{"encoder_norm": "batchnorm", "encoder_drop_path": 0.05, "encoder_expansion": 6, "decoder_weight_standardization": true, "levels": 5, "optimizer": "soap", "merge_dims": true, "one_sided": true, "lr_schedule": "cosine", "warmup_steps": 240}
Rows from block 9 of the encoder, named by matrix and row number. Rows with one number belong to one channel. Each number is 500 + 50 x the weight over its row's rms, rounded and kept within 0 to 999. All counts start at 0. Numbers have three digits each. After the name is the row's rms in percent of the matrix's.
# convs0: expand pointwise conv (encoder.blocks.9.convs.0.weight, 768x128x1x1), inputs 0-127
# convs1: depthwise 5x5 conv, stride 2 (encoder.blocks.9.convs.1.weight, 768x1x5x5, trained with AdamW), a 5x5 kernel
# convs2: project pointwise conv (encoder.blocks.9.convs.2.weight, 256x768x1x1, transposed), outputs 0-127
convs0.406 105:529463491571506575484515549497467546485472512464529505538384546550567509523598441545517670510503527446568559486487564549502544444445548538573516476530459526562510533547478480432538499407597407467540552532543560478429559508471549417458555524488515466396484504469464474494503440588618532483423506550485491535467510507438570550465456550459580545526488508522500491517407512515497564394568
convs1.406 103:494499498470484471500462327452516529527425403514477529550474543544529482490
convs2.406 092:553456528483437486500541565533537546514540432484438467527524537435494541487387495513489433560422497539484466400511429467526567491582600480371508458558407485483407498506539474545567431520497562475474486492546440540465447540473541538487437465534523531485484518443471558482576502508479422527421422523527539486624561462514570504393560520551374452516545455507426391451419399493529471497447
convs0.407 083:478544458442484523572530498535462472462527498548488501488399480489457497533471465527490518480576430588547462477530469563406552556428497523550476530463557520512448511510518386609455546688558462511544506481475464507485484439394486377461536561510560461564575486528500551517491446533510459515523500495455512528474533465629490565536439443432635480503470509479442513603518437454522541508486
convs1.407 132:508494489489507495503509487495487484744513481510486495473500492508501510500
convs2.407 116:530547501551564530368484529464496493511433575502412460475551479484466502495559506501478483470575573474465502444487555456472555343476493481510447434415429491522532508511506489522492543480540517581454502566445455614435456395399466497435564518506541631440464521483495548512450491518513542451536521393456586442506507523493482537435611434534515492594521527479457501456413474483448485481463
convs0.408 086:535505608469514448526458466460517481500477434578520384456522453537549528458509543488488457458537496499406549525520519515473415465528593483397405550503500552599527390549444448521472508507430485550544461595533477530530460589444565497445421545573519486459478434554514453464516515487492558540459394472576565492431548533475529415405526581533453470488475521511588468538515530550549400512517
convs1.408 091:501491471501504501531493501503496497468426518531543523342386503502605510537
convs2.408 077:550458499378565463429428523456560438532425525591487612545506467564446458524544515559525572466507516512521493507457472471558454546544523454515447539474469474469543403532509556470508444590585474557416476562451531502480413552519437599421449458491434489520474479478441472389492542500549430492515470460468582485526536560504520499437509573518463471458444515496459463481504450447432493559444
convs0.409 093:516523525532424570435422549497522480549472437625541578494523446518512521508448453506540503485482546407539543482440506570498540570637433385483409486523560498516532525540446585456464542520604471449559399449491558454504498479520480493536482506494562449450605494547505550513481495394501572446552483468548524443451535489600461477505487449465498459483491505525490400456466428421586554499544
convs1.409 084:497482478444493493477491513521442394558633506480409413456487448486489506514
convs2.409 089:521501503543498474566514472590490620552585567438514495408465465504536491562440502386532436554500404528540455559541590499493554530518548574400461551446499528568536450517522580525491486521526531492484490458400520409429565482554561466444428571531469560430509567556489418447416467489486483480604425564426473491462479451483478506507562521543506549547533398529545555558559581472477452524471
convs0.410 066:446492447542475614490578382401533522486476526574490458512501475574533524394398523517522478506486466529489392558528476544410540445534515445592539553509521466558498535491511528432456418501380470480455441517586439547499533588458513496535505498607468523476480526557528469496449433484516477546552515583505544496463461475581468451599461600554521545415424472487439562503501492561490515534474
convs1.410 093:491497509509497488508474530521493494560696564466484541587528493495474479532
convs2.410 062:456531461535539524421533514565580572515500618531542437477492477511478522585540513554435402534507464564515446516449395505416464553515493443528512478378480522508520495440594399525487481473541495568545497524581495514510564529535543501469522551514459470607453501485515506480521483573482401490434500411442509515543384526429584454534440521494527549519584431429568580518581491506530605558531
convs0.411 117:490446474562418533590524472513474576472466507512545533433430495467479467469482540588503428425475450507445447506502517570545459554569560503506582466449486509470405547515596455541528452497458537530429486493535551455552425535442427403453469415429542509401534520522447584478525491530498466513500547464569482523452506418522477490455545406382503571498391492475495457516474500373558416555517
convs1.411 097:502517511510511504496514508490485482502543559523560391310461535478499505491
convs2.411 083:517526501479487608511490494482468452498545414569499428530453408520553523509535526489471524539517492605569552490516423531493462501555579461535496431405622573552553396568460455495430430542586503589535524484504619507478461523546507509405474487456532500535464469523467462503506500423533482513499493457548561508491504497472418487456583386525505484439423545454523445434462546460476508568438
convs0.412 105:501382458476444440477533616502489466575493412478485498548505474486490422470518542482456540500515463576565434488443469394319495564435443499466458582556473531549497525486512523576530497486539513404571518502566602440548513522540480512456444505504571472560549499571503481486495472523566508517463494413605488439465567493532560427482395495509440474515513576461554459466521456521508582522544
convs1.412 092:500500501483500496491509468513466490532635453506511350381528512519498497489
convs2.412 085:496508500505490571541472539483425505563544554455456529507465520532532559468512539523409414438499545568558543441522588455479528497436580345475430499468566494501548551556460431461473480596574456495503478500430527455517530472567476504580538446431515532518482464575487461431449482501472397460514471536503495536575449452460578478388533568563509566534576535488454556516511445447425483487451
convs0.413 110:575532586505419552491457543516558494502438463529516488506513545432447592469471484404559449459529518500586437449541538505489508545551538435562415405462519462571507538589441579585478436514474483522585494504555606522439506531546520519491605473478487398576626534492588473486502521451513568463469463557491547431515477492475521510516450512552568571442455552405450462455542460496493513555442
convs1.413 091:491496508475488469552428485483497481596587544541477496346449476467542526515
convs2.413 095:557550486512553495488562488574447559449509572464384520451457480546515423576500468466545578470493519514536535471460624550466523519368481564433455546521476392407477534474507543545459568477608496474427585527486443474447526468539546419522549511492443454437469475487458502500548447505499540493515496547496375487466463406537528577488495508514524476499451434482551542505467462457502526483556
convs0.414 067:445588523476460507441551562569480459466424480368419519438463538488454439542506514482593551475497490603471484470515461419497519516480416543404480518489528512579535425461621454574550406497594496497548541501507493414540494483560544515476498585473561493516516421500439512613486490441607524458455448524546462521515580500608484461448506501515505511530473565538517516456532464472436579475442
convs1.414 123:509502516515504499512499513516496507485510522506496271425516473488485466509
convs2.414 053:487462440404500580464473548544452441510539554557579589405524461497511483487503476456536435379577437498538513501475476422459462480432503477506541449491521449566587496423452564558418471522412472504528503498455619539505474508556542492602436467496467494501435556515532464514464513481475479503436524479472564534458515475491531509441526539488575477548463498421486441469530424485409413585483
convs0.415 076:470559457582496477462530558514490527554464500491473416423562392508504460511586500537451441600485489463486458476426455456553485466509418490409564428485416513511488566422476524591490532514534436567547489434523561466610522615502537525657585542637518510514463454484524540499523496543491488526435514446475402493523514482553407509510473505517505506549489541545473510542518525480436528600496
convs1.415 104:496501522531493503495486511531513491543491453537524469290456497486477429481
convs2.415 066:532391575443408438535448504502535521547510508420551434546514537484581462477457654388418484474489476539496462433599440522515601487477586437490569487476520501522500497545425441586511475542439536386455417457539465472517497505471512520528544436553510465449483534529524426463424588478516479455498459516541539495467592543510502511521466483535379470603559542579468486425460502468521474440501
convs0.416 060:540570522411501485524474456554489569515496513542408591464476424485429454434484455513486521490591511513476558456504615559566536517441413498507505609520419518576491416542548419495538543505530533582563543490541534517595549469466437425522544558415479466474525467514533461600470513516536492489544478604538578505491503521548460543424576496527509545501542532527485541564369490584455569449523
convs1.416 097:498500468462507503496496495491495473543590491474499558700520503488513556530
convs2.416 058:506591541554495504564577543455512504499465515440526531620511464502536509376447569538439480518531523522494503516429542490582541516430412457572509511537435489476447530471562521447519541466535414507437519450396505545591458496476450524510509448579487451542480424423540436511485517429521533443471452520453488504468514526453532568591523493575509500420442489520562491451458559482523507448499
convs0.417 125:542414511488514457557481508514515439542488495617528420529528425401574417463500527412501443488583504385487378475530520514490529505508436549426425546464489514511586526450499581510472466523406512592475406456513587518484499489557589524505565581480529505531406573530465520528576562514552491583449491572502571447464513463545600448488483468512557511495534505433455554469507471503504510557552
convs1.417 098:501480512490470506487358395485537470504469524462459572538492490517496394438
convs2.417 103:472493437497447456458498451500562444416523511416496520491429499552537479450515469487477440552593533521537437528607429444408390540478494498570507517526449528517507499434552551495542495552509463547530472466482524573530482425494426552438521507452628506480603533487567506517487553585497528580509530496420558522544522512422575502515493508505487440529444542584533469440438555550476464592538
convs0.418 105:479486507385552459531453572509470556516573556509572561548573504453409472501542465525484481496547484517524597647521460488558461520518514509550529546561566458512546508455499426550491532473433504426563506615498559548489490453477558517458468386456534479444480517433517531486531533533556498457426446531544471531495550467598558472522606406521364460407581481454538467515503458502474476556547
convs1.418 104:491525457425458490495471350443480465438418430515493426473516516492476498530
convs2.418 099:359423499480515516493500512541454516542458616488543534485366492499492491465503479518629500576499509538462467493464401489412492433569598489513511437569549506553540589498503456448455484554577434433516473517530508428421472577545437450498568518546558511503428572527457522489526508498504495480449388455530475453634527557491473462486504579520507456522504510507436433385504506521477513486518
convs0.419 064:462551536398494498516442443562469538447492523515457623519410484477434383425509491483530447511598543550461533464533566499626447532492449539480486537561402542501450416557564376537518455491531508496472545501527472442598448428466494453513570542421502450533522498524539522530544528463573499434584442505532502513478440548571513451423563542535454496537477492461534552513413486533434531422514
convs1.419 095:478501494483500492504487465510481486622612504478486591651497500504500516503
convs2.419 054:459604519567381458487497462507517494479476508437494453532562537492546567349419575481468532533561490522523484510479547540542527450440490507529495489501444555490428461466522467514559481507522442493493541407506513569578485463531426531476477517495558537408583436452547508572473471307521452460457489514419522496403513462508541490490518495516508545529500429498586511502410574455526456448512
convs0.420 110:431478457527531540521533458501468468649525496474446485515444509518497496498455574572517494605518492580505475536532537515493554502626509547386537507523584505474595449447485525508390501546572495488500529459482534481545461476520471540542461568492563460448473428459528483459463620496507473505496448536502475546556460503600462420548485431553494406469425534477393493576535517496483483451337
convs1.420 133:490506506519488497509445267462514504513530519511496502528513496503500499498
convs2.420 136:558520478499525497557555492518501545423425531443495542501544511539511462517562389406581451525575526501496481493512445504430527483506486422516493493515482417478431359429541557485492559540501471541490496477535493535566534532458583545495444457422438441484482536488625530563560485529497542496427542442535461516490516455496521536527568437433513529402506466559433544381393478547629508499475
convs0.421 119:533382504472427576477529476460484450481449549587440473467511545439538455429486526484442533543471561468518493516494491558434542525523475501478480408443540493479387510482523606464432470615467538449491488510543456479602535460497513523533483574560430412495512393512469599470426508440490475496583478544453479453419521558543536434567455443561415466423426536508494482499478501567541427409458
convs1.421 106:504506476539490496511510480515500449463278487457490535550503505500502496503
convs2.421 094:426460525520497459524532517429462380512399467497458418444487554447547489413514512487500549482542465452565438531579351457540478438464430452639470468508381490550493468507471530502486469508543515486584465452527534578543452564433502556513521552504513512531449522498444491577453595492471492471536517429509474565541597588489466526455516429491530388555540579524471484507518463492490440514474
convs0.422 094:553557507432440483525556432487507561504402486610502511461520539568453446457404566508455396478529464483444583440484528463470412476437459501542539397530459444507519607502412615537551446462458397558489492521542525506540497464542527507513512533501524496506508485497538472526540559453612538511522371438464523507500565573527508495463473562459452463499431577453421435438507526411510531454507
convs1.422 091:499493487487491502483538465528499496466322450474464591594511492534449503491
convs2.422 097:436559501576606523506584499463471453435494584526518480488557557425488511484560436551634417466549526457524535629522502489475535434562486511540485619539444544453512485518583528447541528488483409601424465483459460529447490514417541459374485482504532509526609520516467544487548429508528507566540535433521446454517490616595510508523541478441435475458477510498503491460471523530560574457526
convs0.423 121:471510538517500426558503436453565517591515455590498456440601440542488487550474524580478526446490434549453462519572532466642435608520478451457553512491530440491445453573510405540488458490448528510570486490552557484547511471457545495434497476488567470483605527495547538502511516577488514549557554512475445423462470457457620506560510414522538427552576498462387498508462427431518555533548
convs1.423 085:479478494482509491475505512488468485363464549466654475498472541452563475540
convs2.423 112:483511472499489630485450459566474517475606543541389529519554495412521508484516435519563574471459537477494539552409522519554549560600545494565543479449418476481560427483486503456402412673510507575381435512460494499487478465604396530425478444532534530514508497540450478418437494429523459512429502498561498477500591539488522520570511576515531520423486480502514514523510392363458530599456
convs0.424 133:496492514506491525533413427445465491536482447418476504483554511514437479504481513519508443502433462429501568515489440555482523539504555555462544434538426505426527567618524456523600540597499444605487477523443577502459443512711513525504513538510443538542530420453527502535532551488423455531458577487420489562542419445579463472534504574619489470519481508458506461510504456487532423507450
convs1.424 101:498499437411425460497408532408448498573412480496519510514514441540495539460
convs2.424 142:512493438547579552414535431449505556462513537504470420487517490512504492497505389487569411528551425611538439473423585542444456438481521567541530421468498389549468482552480578446525530560593512483589496530501507450506557515540487657419489538483563457450488478539488413453452387465449491434419564435531437525474550536412425541452529517488512535537469376532553497538461464504558555476492
convs0.425 110:511494494482509542468569359547457496542462496448532469418458454492436477466489505457505531500528547454604507479540515457557463474565411520546487395527519547504534512599461446558436550428466608460500466542503521403500530594487614500524467504476488442505481427503400514477562649474510579568459540468473499484527561508488434469519582404513563448505449499425478452523484503545613505490481
convs1.425 102:483532481500504521433508442527443499460422451486473415579386489512420514437
convs2.425 113:464556486494487446380525530491635522471498542475491460553547476477545541510471503445611578513610435530473469605466524488499492543531481494543471467536512490628487515498364593603490481431583546488541484523577457458500521517543554457552472538446540474504514496488540447537540619485473495548500485477473492497478528506398537570507462616465528439560547478497469646503475580522423515484449
convs0.426 095:440485492510485477539494535550449472590535598494547485550493517515460503470451499563484509436545539441491585537547550526521545518441419538514612458544459488526575531518485563518471303573539473435425428699519512503548525527498461494416473443544491532460459545483532564515463436535469455539477534494565484436476518507485492629511474430518504531580474478546506526535461461493445437545485
convs1.426 084:503494484500497504505456473507504469651536489498462629610484502519451466503
convs2.426 139:568557512507508540550590462446435447422556431440444543488552563557453518536477544440545528549449556446542562554541489560557447446451476548491445451552448417424435455546441475586575540550579442435541549542541487557431422541476539547493544551467465459457455447548436449575522495502465562524537539458566445505567468450571451553496474549526440572554455559552550557431548443553510439498543
convs0.427 102:648486477472421558470487522523449492446507407503512496547471530432520482491570457464437529521542516488497580460487480528506408519501486472479454449436460480412567545532454439549453459586517493502525471541478466340544412544384500429489465490541478525485567579568545452442503453470502527476578466482383498540472503515505445555428502589622534579560461478538517563497468532557534490449459
convs1.427 110:517501491502522501486463469498486475383530485463405569352475527502445458504
convs2.427 087:496493540556509523475511549495507560468486525524478482513564455386493575413593566507546512558508412476464520632479609497496456575541486456494519466487490509533475481495494569471519458442541548511618510562528534482436547469484415511570474572414580426460495428468504560524552537505457480498445509548474552506433485440507451508543467505510561507507579448564581504544541511500473552514409