Rows from block 2 of the decoder of a small image FSQ autoencoder, named by matrix and row number. Rows with one number belong to one channel. Each number is 50 + 15 x the weight over its row's rms, rounded and kept within 0 to 99. All counts start at 0.
Before each channel's rows are labels from the 100 images, of 14976, where the channel reaches its highest value: "patch colour" is the nearest of a few named colours to the mean colour under the peak. Only what is clearly more common there than usual is listed. The data: regions of photos with short descriptions (Visual Genome).
# convs0: first 3x3 conv (decoder.decb.0.0.convs.0.weight, 256x256x3x3, standardized in use, each kernel summed), inputs 0-51
# convs1: second 3x3 conv (decoder.decb.0.0.convs.1.weight, 256x256x3x3, standardized in use, transposed, each kernel summed), outputs 0-51

patch colour: white
convs0.210:50 25 60 62 62 55 62 28 64 62 69 45 48 57 71 60 45 58 40 37 44 47 52 47 65 60 60 68 40 64 69 57 50 40 46 35 55 40 51 48 45 42 74 34 40 55 44 68 49 54 69 46
convs1.210:33 63 49 69 60 34 38 46 64 63 54 53 53 40 39 48 47 48 49 37 52 63 46 69 74 34 61 41 50 44 50 37 45 43 50 46 49 49 47 31 43 51 59 73 64 66 51 46 56 52 41 19

patch colour: pink; white
convs0.83:55 50 42 40 52 15 63 37 81 48 45 81 52 61 56 43 54 86 58 49 44 51 49 55 38 52 46 59 47 54 34 65 28 63 28 37 44 59 72 68 65 44 52 50 65 59 53 62 51 53 53 46
convs1.83:64 73 60 62 47 52 45 31 68 42 35 41 52 54 46 40 47 29 53 46 44 50 54 01 28 55 51 49 43 58 53 37 48 38 52 38 69 41 43 60 48 76 52 48 52 64 57 69 59 31 63 23

patch colour: black
convs0.195:39 69 41 51 52 68 64 38 51 60 45 61 58 42 35 49 83 62 57 34 59 53 30 27 80 78 47 48 58 65 42 53 27 57 31 47 55 29 60 48 33 55 12 59 47 55 76 71 67 40 06 57
convs1.195:74 38 50 35 43 49 48 34 60 45 59 75 45 45 47 59 38 60 52 19 52 48 67 44 58 19 59 59 33 59 56 48 33 42 33 59 18 48 48 33 57 32 65 61 21 54 47 33 40 96 45 69

patch colour: red
convs0.90:57 65 55 76 57 51 54 59 37 53 31 54 54 41 57 18 58 63 56 56 52 53 21 31 44 63 49 52 40 50 65 63 09 58 43 42 46 43 56 65 42 73 47 41 53 47 62 53 54 35 37 57
convs1.90:72 35 50 49 52 54 68 30 50 36 59 67 58 64 59 53 56 52 49 01 46 48 40 29 50 50 42 52 53 30 58 58 31 51 51 53 18 39 63 46 49 52 11 27 59 57 59 55 57 78 67 66

patch colour: white
convs0.157:47 49 43 62 35 26 36 15 50 35 64 64 35 35 48 57 46 44 36 49 53 44 42 48 47 42 11 68 73 27 42 39 59 66 32 44 42 46 66 51 55 30 29 58 25 64 55 56 33 66 33 51
convs1.157:14 54 33 58 77 43 42 41 71 63 50 39 48 74 61 27 71 75 68 52 45 52 67 51 41 40 56 32 49 23 56 77 40 49 35 60 52 58 85 58 47 66 47 74 53 36 52 74 63 45 44 51

patch colour: black
convs0.180:48 56 59 47 58 56 65 52 38 63 44 36 41 62 54 52 38 68 73 47 40 39 53 58 69 55 85 63 54 47 73 78 41 42 37 40 79 40 30 42 63 74 41 59 54 66 43 46 53 47 61 45
convs1.180:73 59 61 42 30 49 45 52 55 32 42 74 66 46 70 70 52 21 27 37 40 52 32 46 50 49 38 59 57 84 42 50 37 57 46 43 60 51 66 48 42 32 43 31 59 53 38 54 39 53 52 21

patch colour: brown
convs0.73:59 49 44 71 54 60 77 75 48 48 31 60 58 72 58 54 65 62 64 48 60 37 63 48 54 74 64 44 26 59 69 70 61 53 63 56 72 78 37 75 57 52 84 52 69 70 50 27 50 41 63 39
convs1.73:61 61 76 80 47 55 61 53 55 36 49 32 32 59 52 94 50 73 48 30 73 45 27 49 32 32 59 57 52 47 62 43 41 60 46 24 40 59 33 28 60 58 42 46 55 46 79 77 47 51 62 65

patch colour: red
convs0.130:68 54 44 66 55 60 62 92 37 53 43 17 42 53 49 53 51 53 52 38 50 52 67 60 73 61 50 56 45 73 53 54 70 50 47 57 60 74 46 33 56 56 37 50 68 57 56 45 51 31 65 38
convs1.130:61 55 37 37 23 54 54 62 58 43 39 48 45 61 61 70 51 39 26 53 53 44 21 40 60 60 36 62 35 55 50 52 52 69 53 37 69 44 49 78 53 32 33 50 54 47 55 62 21 58 28 59

patch colour: red
convs0.131:58 69 62 83 50 36 61 43 34 52 53 44 50 53 52 52 53 53 52 51 47 60 37 62 33 60 74 39 40 42 60 56 41 56 39 40 47 38 48 56 64 43 42 30 59 43 44 26 38 72 60 40
convs1.131:68 49 50 63 69 80 51 45 21 39 69 28 47 71 45 74 49 54 46 46 44 59 65 64 53 35 52 53 50 50 45 45 68 75 35 42 41 60 42 48 62 17 39 54 50 59 10 48 71 63 70 64

patch colour: red
convs0.52:69 41 51 91 55 48 41 71 29 56 51 34 60 51 52 52 26 52 51 57 61 64 27 42 54 44 59 60 39 56 62 60 27 54 65 54 57 57 21 69 49 35 24 59 70 38 85 46 45 27 43 55
convs1.52:55 67 49 68 85 30 37 68 55 45 54 28 48 58 35 42 64 52 50 17 62 44 50 33 79 47 33 83 52 48 62 38 35 45 34 39 30 70 41 91 45 43 43 38 44 45 58 30 34 64 50 50

patch colour: red
convs0.143:46 64 60 83 51 37 48 89 45 54 53 41 58 63 62 29 53 55 57 66 63 49 39 40 53 55 53 62 47 37 58 57 00 67 26 60 37 52 49 62 44 60 59 33 59 61 54 50 54 44 29 46
convs1.143:53 45 59 35 54 35 50 82 66 42 55 11 34 51 45 58 63 31 30 64 61 46 37 50 63 61 35 71 36 63 52 53 52 33 69 55 70 40 54 48 42 53 31 62 48 71 43 55 68 36 50 54

patch colour: pink
convs0.198:66 35 69 65 67 47 67 33 53 67 41 44 52 80 64 54 41 50 65 58 54 38 43 41 84 54 58 54 48 43 61 61 54 56 65 59 33 47 42 32 38 56 58 33 46 58 50 68 69 48 53 38
convs1.198:47 65 49 66 28 55 42 87 36 52 25 85 40 66 63 71 70 63 51 53 81 54 48 62 65 59 45 59 50 40 34 49 31 45 73 58 23 47 52 62 44 05 70 48 53 45 60 67 40 64 59 41

patch colour: brown
convs0.251:58 55 48 50 44 35 68 36 22 60 35 18 54 67 61 69 48 22 63 33 42 57 65 61 40 43 48 40 51 58 46 36 62 52 48 60 35 66 45 62 49 65 87 37 49 31 55 56 49 40 58 59
convs1.251:37 40 45 29 39 62 46 43 49 57 72 81 42 41 48 46 63 80 73 46 40 65 54 47 34 34 46 54 44 35 61 46 67 35 40 26 49 36 27 50 75 93 32 88 41 87 21 60 57 61 35 68

patch colour: brown
convs0.232:57 41 57 52 53 56 43 51 23 50 49 20 55 32 51 52 62 39 37 31 57 59 46 45 53 47 53 46 42 26 37 40 29 57 49 32 43 29 28 58 75 47 64 72 35 42 57 45 57 29 45 66
convs1.232:36 52 49 35 98 61 35 30 66 66 60 50 64 47 68 10 68 39 64 28 63 35 54 50 45 46 40 62 43 32 55 53 47 12 31 59 51 29 69 63 65 50 59 17 47 64 67 56 62 29 60 18

patch colour: red
convs0.5:53 45 58 66 53 56 68 32 62 63 57 63 46 62 57 31 73 50 53 25 60 52 49 34 63 70 54 59 41 51 52 54 28 56 44 28 51 13 74 43 50 52 45 53 60 61 46 52 61 58 53 33
convs1.5:38 44 53 32 60 72 41 55 63 52 40 39 40 72 49 80 46 48 27 67 63 56 62 59 76 38 53 57 48 47 40 51 64 70 69 48 55 73 36 80 58 24 41 63 55 53 18 28 37 58 43 53

patch colour: brown
convs0.75:56 34 50 80 30 71 43 62 51 50 38 37 48 44 32 43 67 55 47 54 56 45 48 48 86 61 40 39 39 38 60 68 54 40 70 32 52 50 48 43 33 45 49 62 53 66 51 57 46 25 46 39
convs1.75:85 57 43 41 65 76 65 41 49 50 72 35 58 58 83 63 75 36 72 52 65 59 66 49 35 81 50 71 60 40 60 47 58 67 55 62 49 39 51 57 47 56 77 49 46 71 29 52 60 28 60 69

patch colour: brown
convs0.151:34 37 33 81 45 55 30 74 54 47 61 54 54 37 48 39 42 67 55 41 58 39 51 53 52 59 43 43 28 36 68 33 43 63 69 50 56 74 38 66 39 50 85 60 59 40 47 47 63 33 51 45
convs1.151:80 56 55 54 38 40 55 45 70 45 68 68 49 23 59 66 31 35 56 43 46 40 74 58 57 56 34 38 50 26 37 25 23 31 43 51 63 72 67 43 41 34 37 75 59 59 35 49 71 38 62 53

patch colour: pink
convs0.137:39 48 40 17 69 62 63 39 70 69 51 44 54 53 63 63 55 70 65 58 63 35 63 50 55 54 44 59 47 48 49 60 84 54 45 59 49 45 43 36 41 77 81 33 53 62 36 66 52 42 66 29
convs1.137:55 59 62 72 25 45 31 39 59 49 74 46 71 42 45 47 61 19 56 49 55 60 58 45 58 51 44 61 46 41 47 36 50 27 73 57 39 40 51 55 57 72 44 60 72 54 50 17 47 45 46 27

patch colour: white
convs0.154:43 57 56 26 62 65 41 72 28 48 42 10 46 71 55 56 44 43 62 55 70 33 52 49 64 47 67 64 47 28 52 50 29 70 57 48 67 99 38 57 57 56 54 39 44 67 19 60 58 35 48 42
convs1.154:38 50 43 58 11 27 18 43 57 40 51 51 42 59 60 57 57 62 63 48 39 36 38 15 38 61 41 28 46 50 57 39 39 79 36 25 57 58 42 55 41 74 34 62 61 60 51 41 36 49 66 47

patch colour: black
convs0.199:53 38 52 38 42 57 50 53 40 26 46 32 46 40 38 56 22 31 36 50 49 40 41 65 30 55 45 45 56 29 37 53 78 45 49 51 33 58 37 71 44 58 88 54 36 32 39 46 31 68 46 46
convs1.199:59 58 49 46 44 25 41 48 69 40 62 39 09 65 63 55 37 46 12 59 44 40 59 34 33 32 37 51 44 67 62 80 48 33 32 33 78 21 47 35 55 69 29 76 35 72 40 46 38 45 33 52

patch colour: brown
convs0.47:51 78 68 59 52 65 72 46 42 61 41 51 51 58 60 46 60 70 68 71 29 55 42 54 71 80 64 51 54 89 70 63 14 46 40 46 45 41 52 64 37 63 27 72 64 51 43 48 69 41 44 40
convs1.47:48 47 54 44 48 72 45 57 34 39 41 29 51 63 44 65 33 40 55 99 29 49 48 51 60 50 49 27 34 73 70 38 72 52 54 88 42 72 47 61 51 27 71 55 62 22 17 50 14 70 31 47

patch colour: brown; black
convs0.17:63 36 57 55 54 40 55 31 48 62 40 46 44 60 50 31 44 50 67 59 59 44 44 56 59 41 66 46 46 34 63 62 38 51 46 71 49 60 40 34 39 61 30 47 56 54 55 78 55 39 51 49
convs1.17:49 49 46 22 37 59 58 73 45 70 49 59 47 52 44 46 52 22 69 66 66 64 46 43 54 29 43 77 34 51 39 42 50 69 57 46 44 59 40 68 44 29 50 48 31 30 49 58 35 46 39 42

patch colour: black
convs0.153:56 64 50 44 59 63 63 62 33 64 57 27 41 53 56 67 54 56 66 47 58 26 52 27 98 58 60 62 53 47 60 80 52 51 51 37 82 35 30 46 77 79 70 43 59 59 32 49 57 62 45 37
convs1.153:37 63 51 61 77 59 37 57 12 16 40 61 53 40 59 80 46 66 43 55 50 56 56 81 56 39 78 65 52 55 62 59 41 61 70 52 60 53 58 52 47 30 67 51 59 45 39 48 47 57 42 48

patch colour: red
convs0.66:34 35 47 56 52 55 53 24 59 52 49 49 35 55 47 40 70 40 70 63 49 26 52 17 69 62 80 50 39 55 59 70 59 50 47 48 73 70 56 38 46 70 69 74 48 67 54 54 46 39 59 27
convs1.66:60 54 44 33 67 30 30 68 61 47 54 51 50 69 57 40 52 44 14 26 09 48 34 38 73 60 37 52 57 65 48 65 40 66 57 48 69 39 53 85 48 45 37 54 39 57 60 34 40 63 70 56

patch colour: pink; white
convs0.238:32 48 49 50 58 58 58 44 71 53 41 48 43 66 48 44 35 83 52 71 61 41 49 44 43 53 61 51 40 36 63 53 72 56 53 49 43 25 47 46 43 59 74 48 54 76 38 52 36 39 65 42
convs1.238:58 38 54 46 57 35 63 54 60 56 29 71 57 50 44 45 72 51 44 78 42 47 37 43 61 21 54 35 48 59 70 39 43 57 36 44 49 80 50 52 46 67 62 46 69 68 61 41 54 26 55 62

patch colour: pink; white
convs0.114:60 37 64 76 63 47 64 64 44 65 37 48 61 60 57 50 63 68 81 36 70 53 62 66 71 52 69 49 50 60 72 68 21 74 48 49 40 42 54 66 37 55 58 52 72 52 50 54 61 50 73 41
convs1.114:38 47 40 39 25 47 54 32 55 54 36 48 58 47 41 32 43 51 43 27 36 56 41 26 32 58 52 44 51 08 32 27 46 62 61 29 55 49 58 67 47 91 38 28 58 54 48 55 46 47 52 10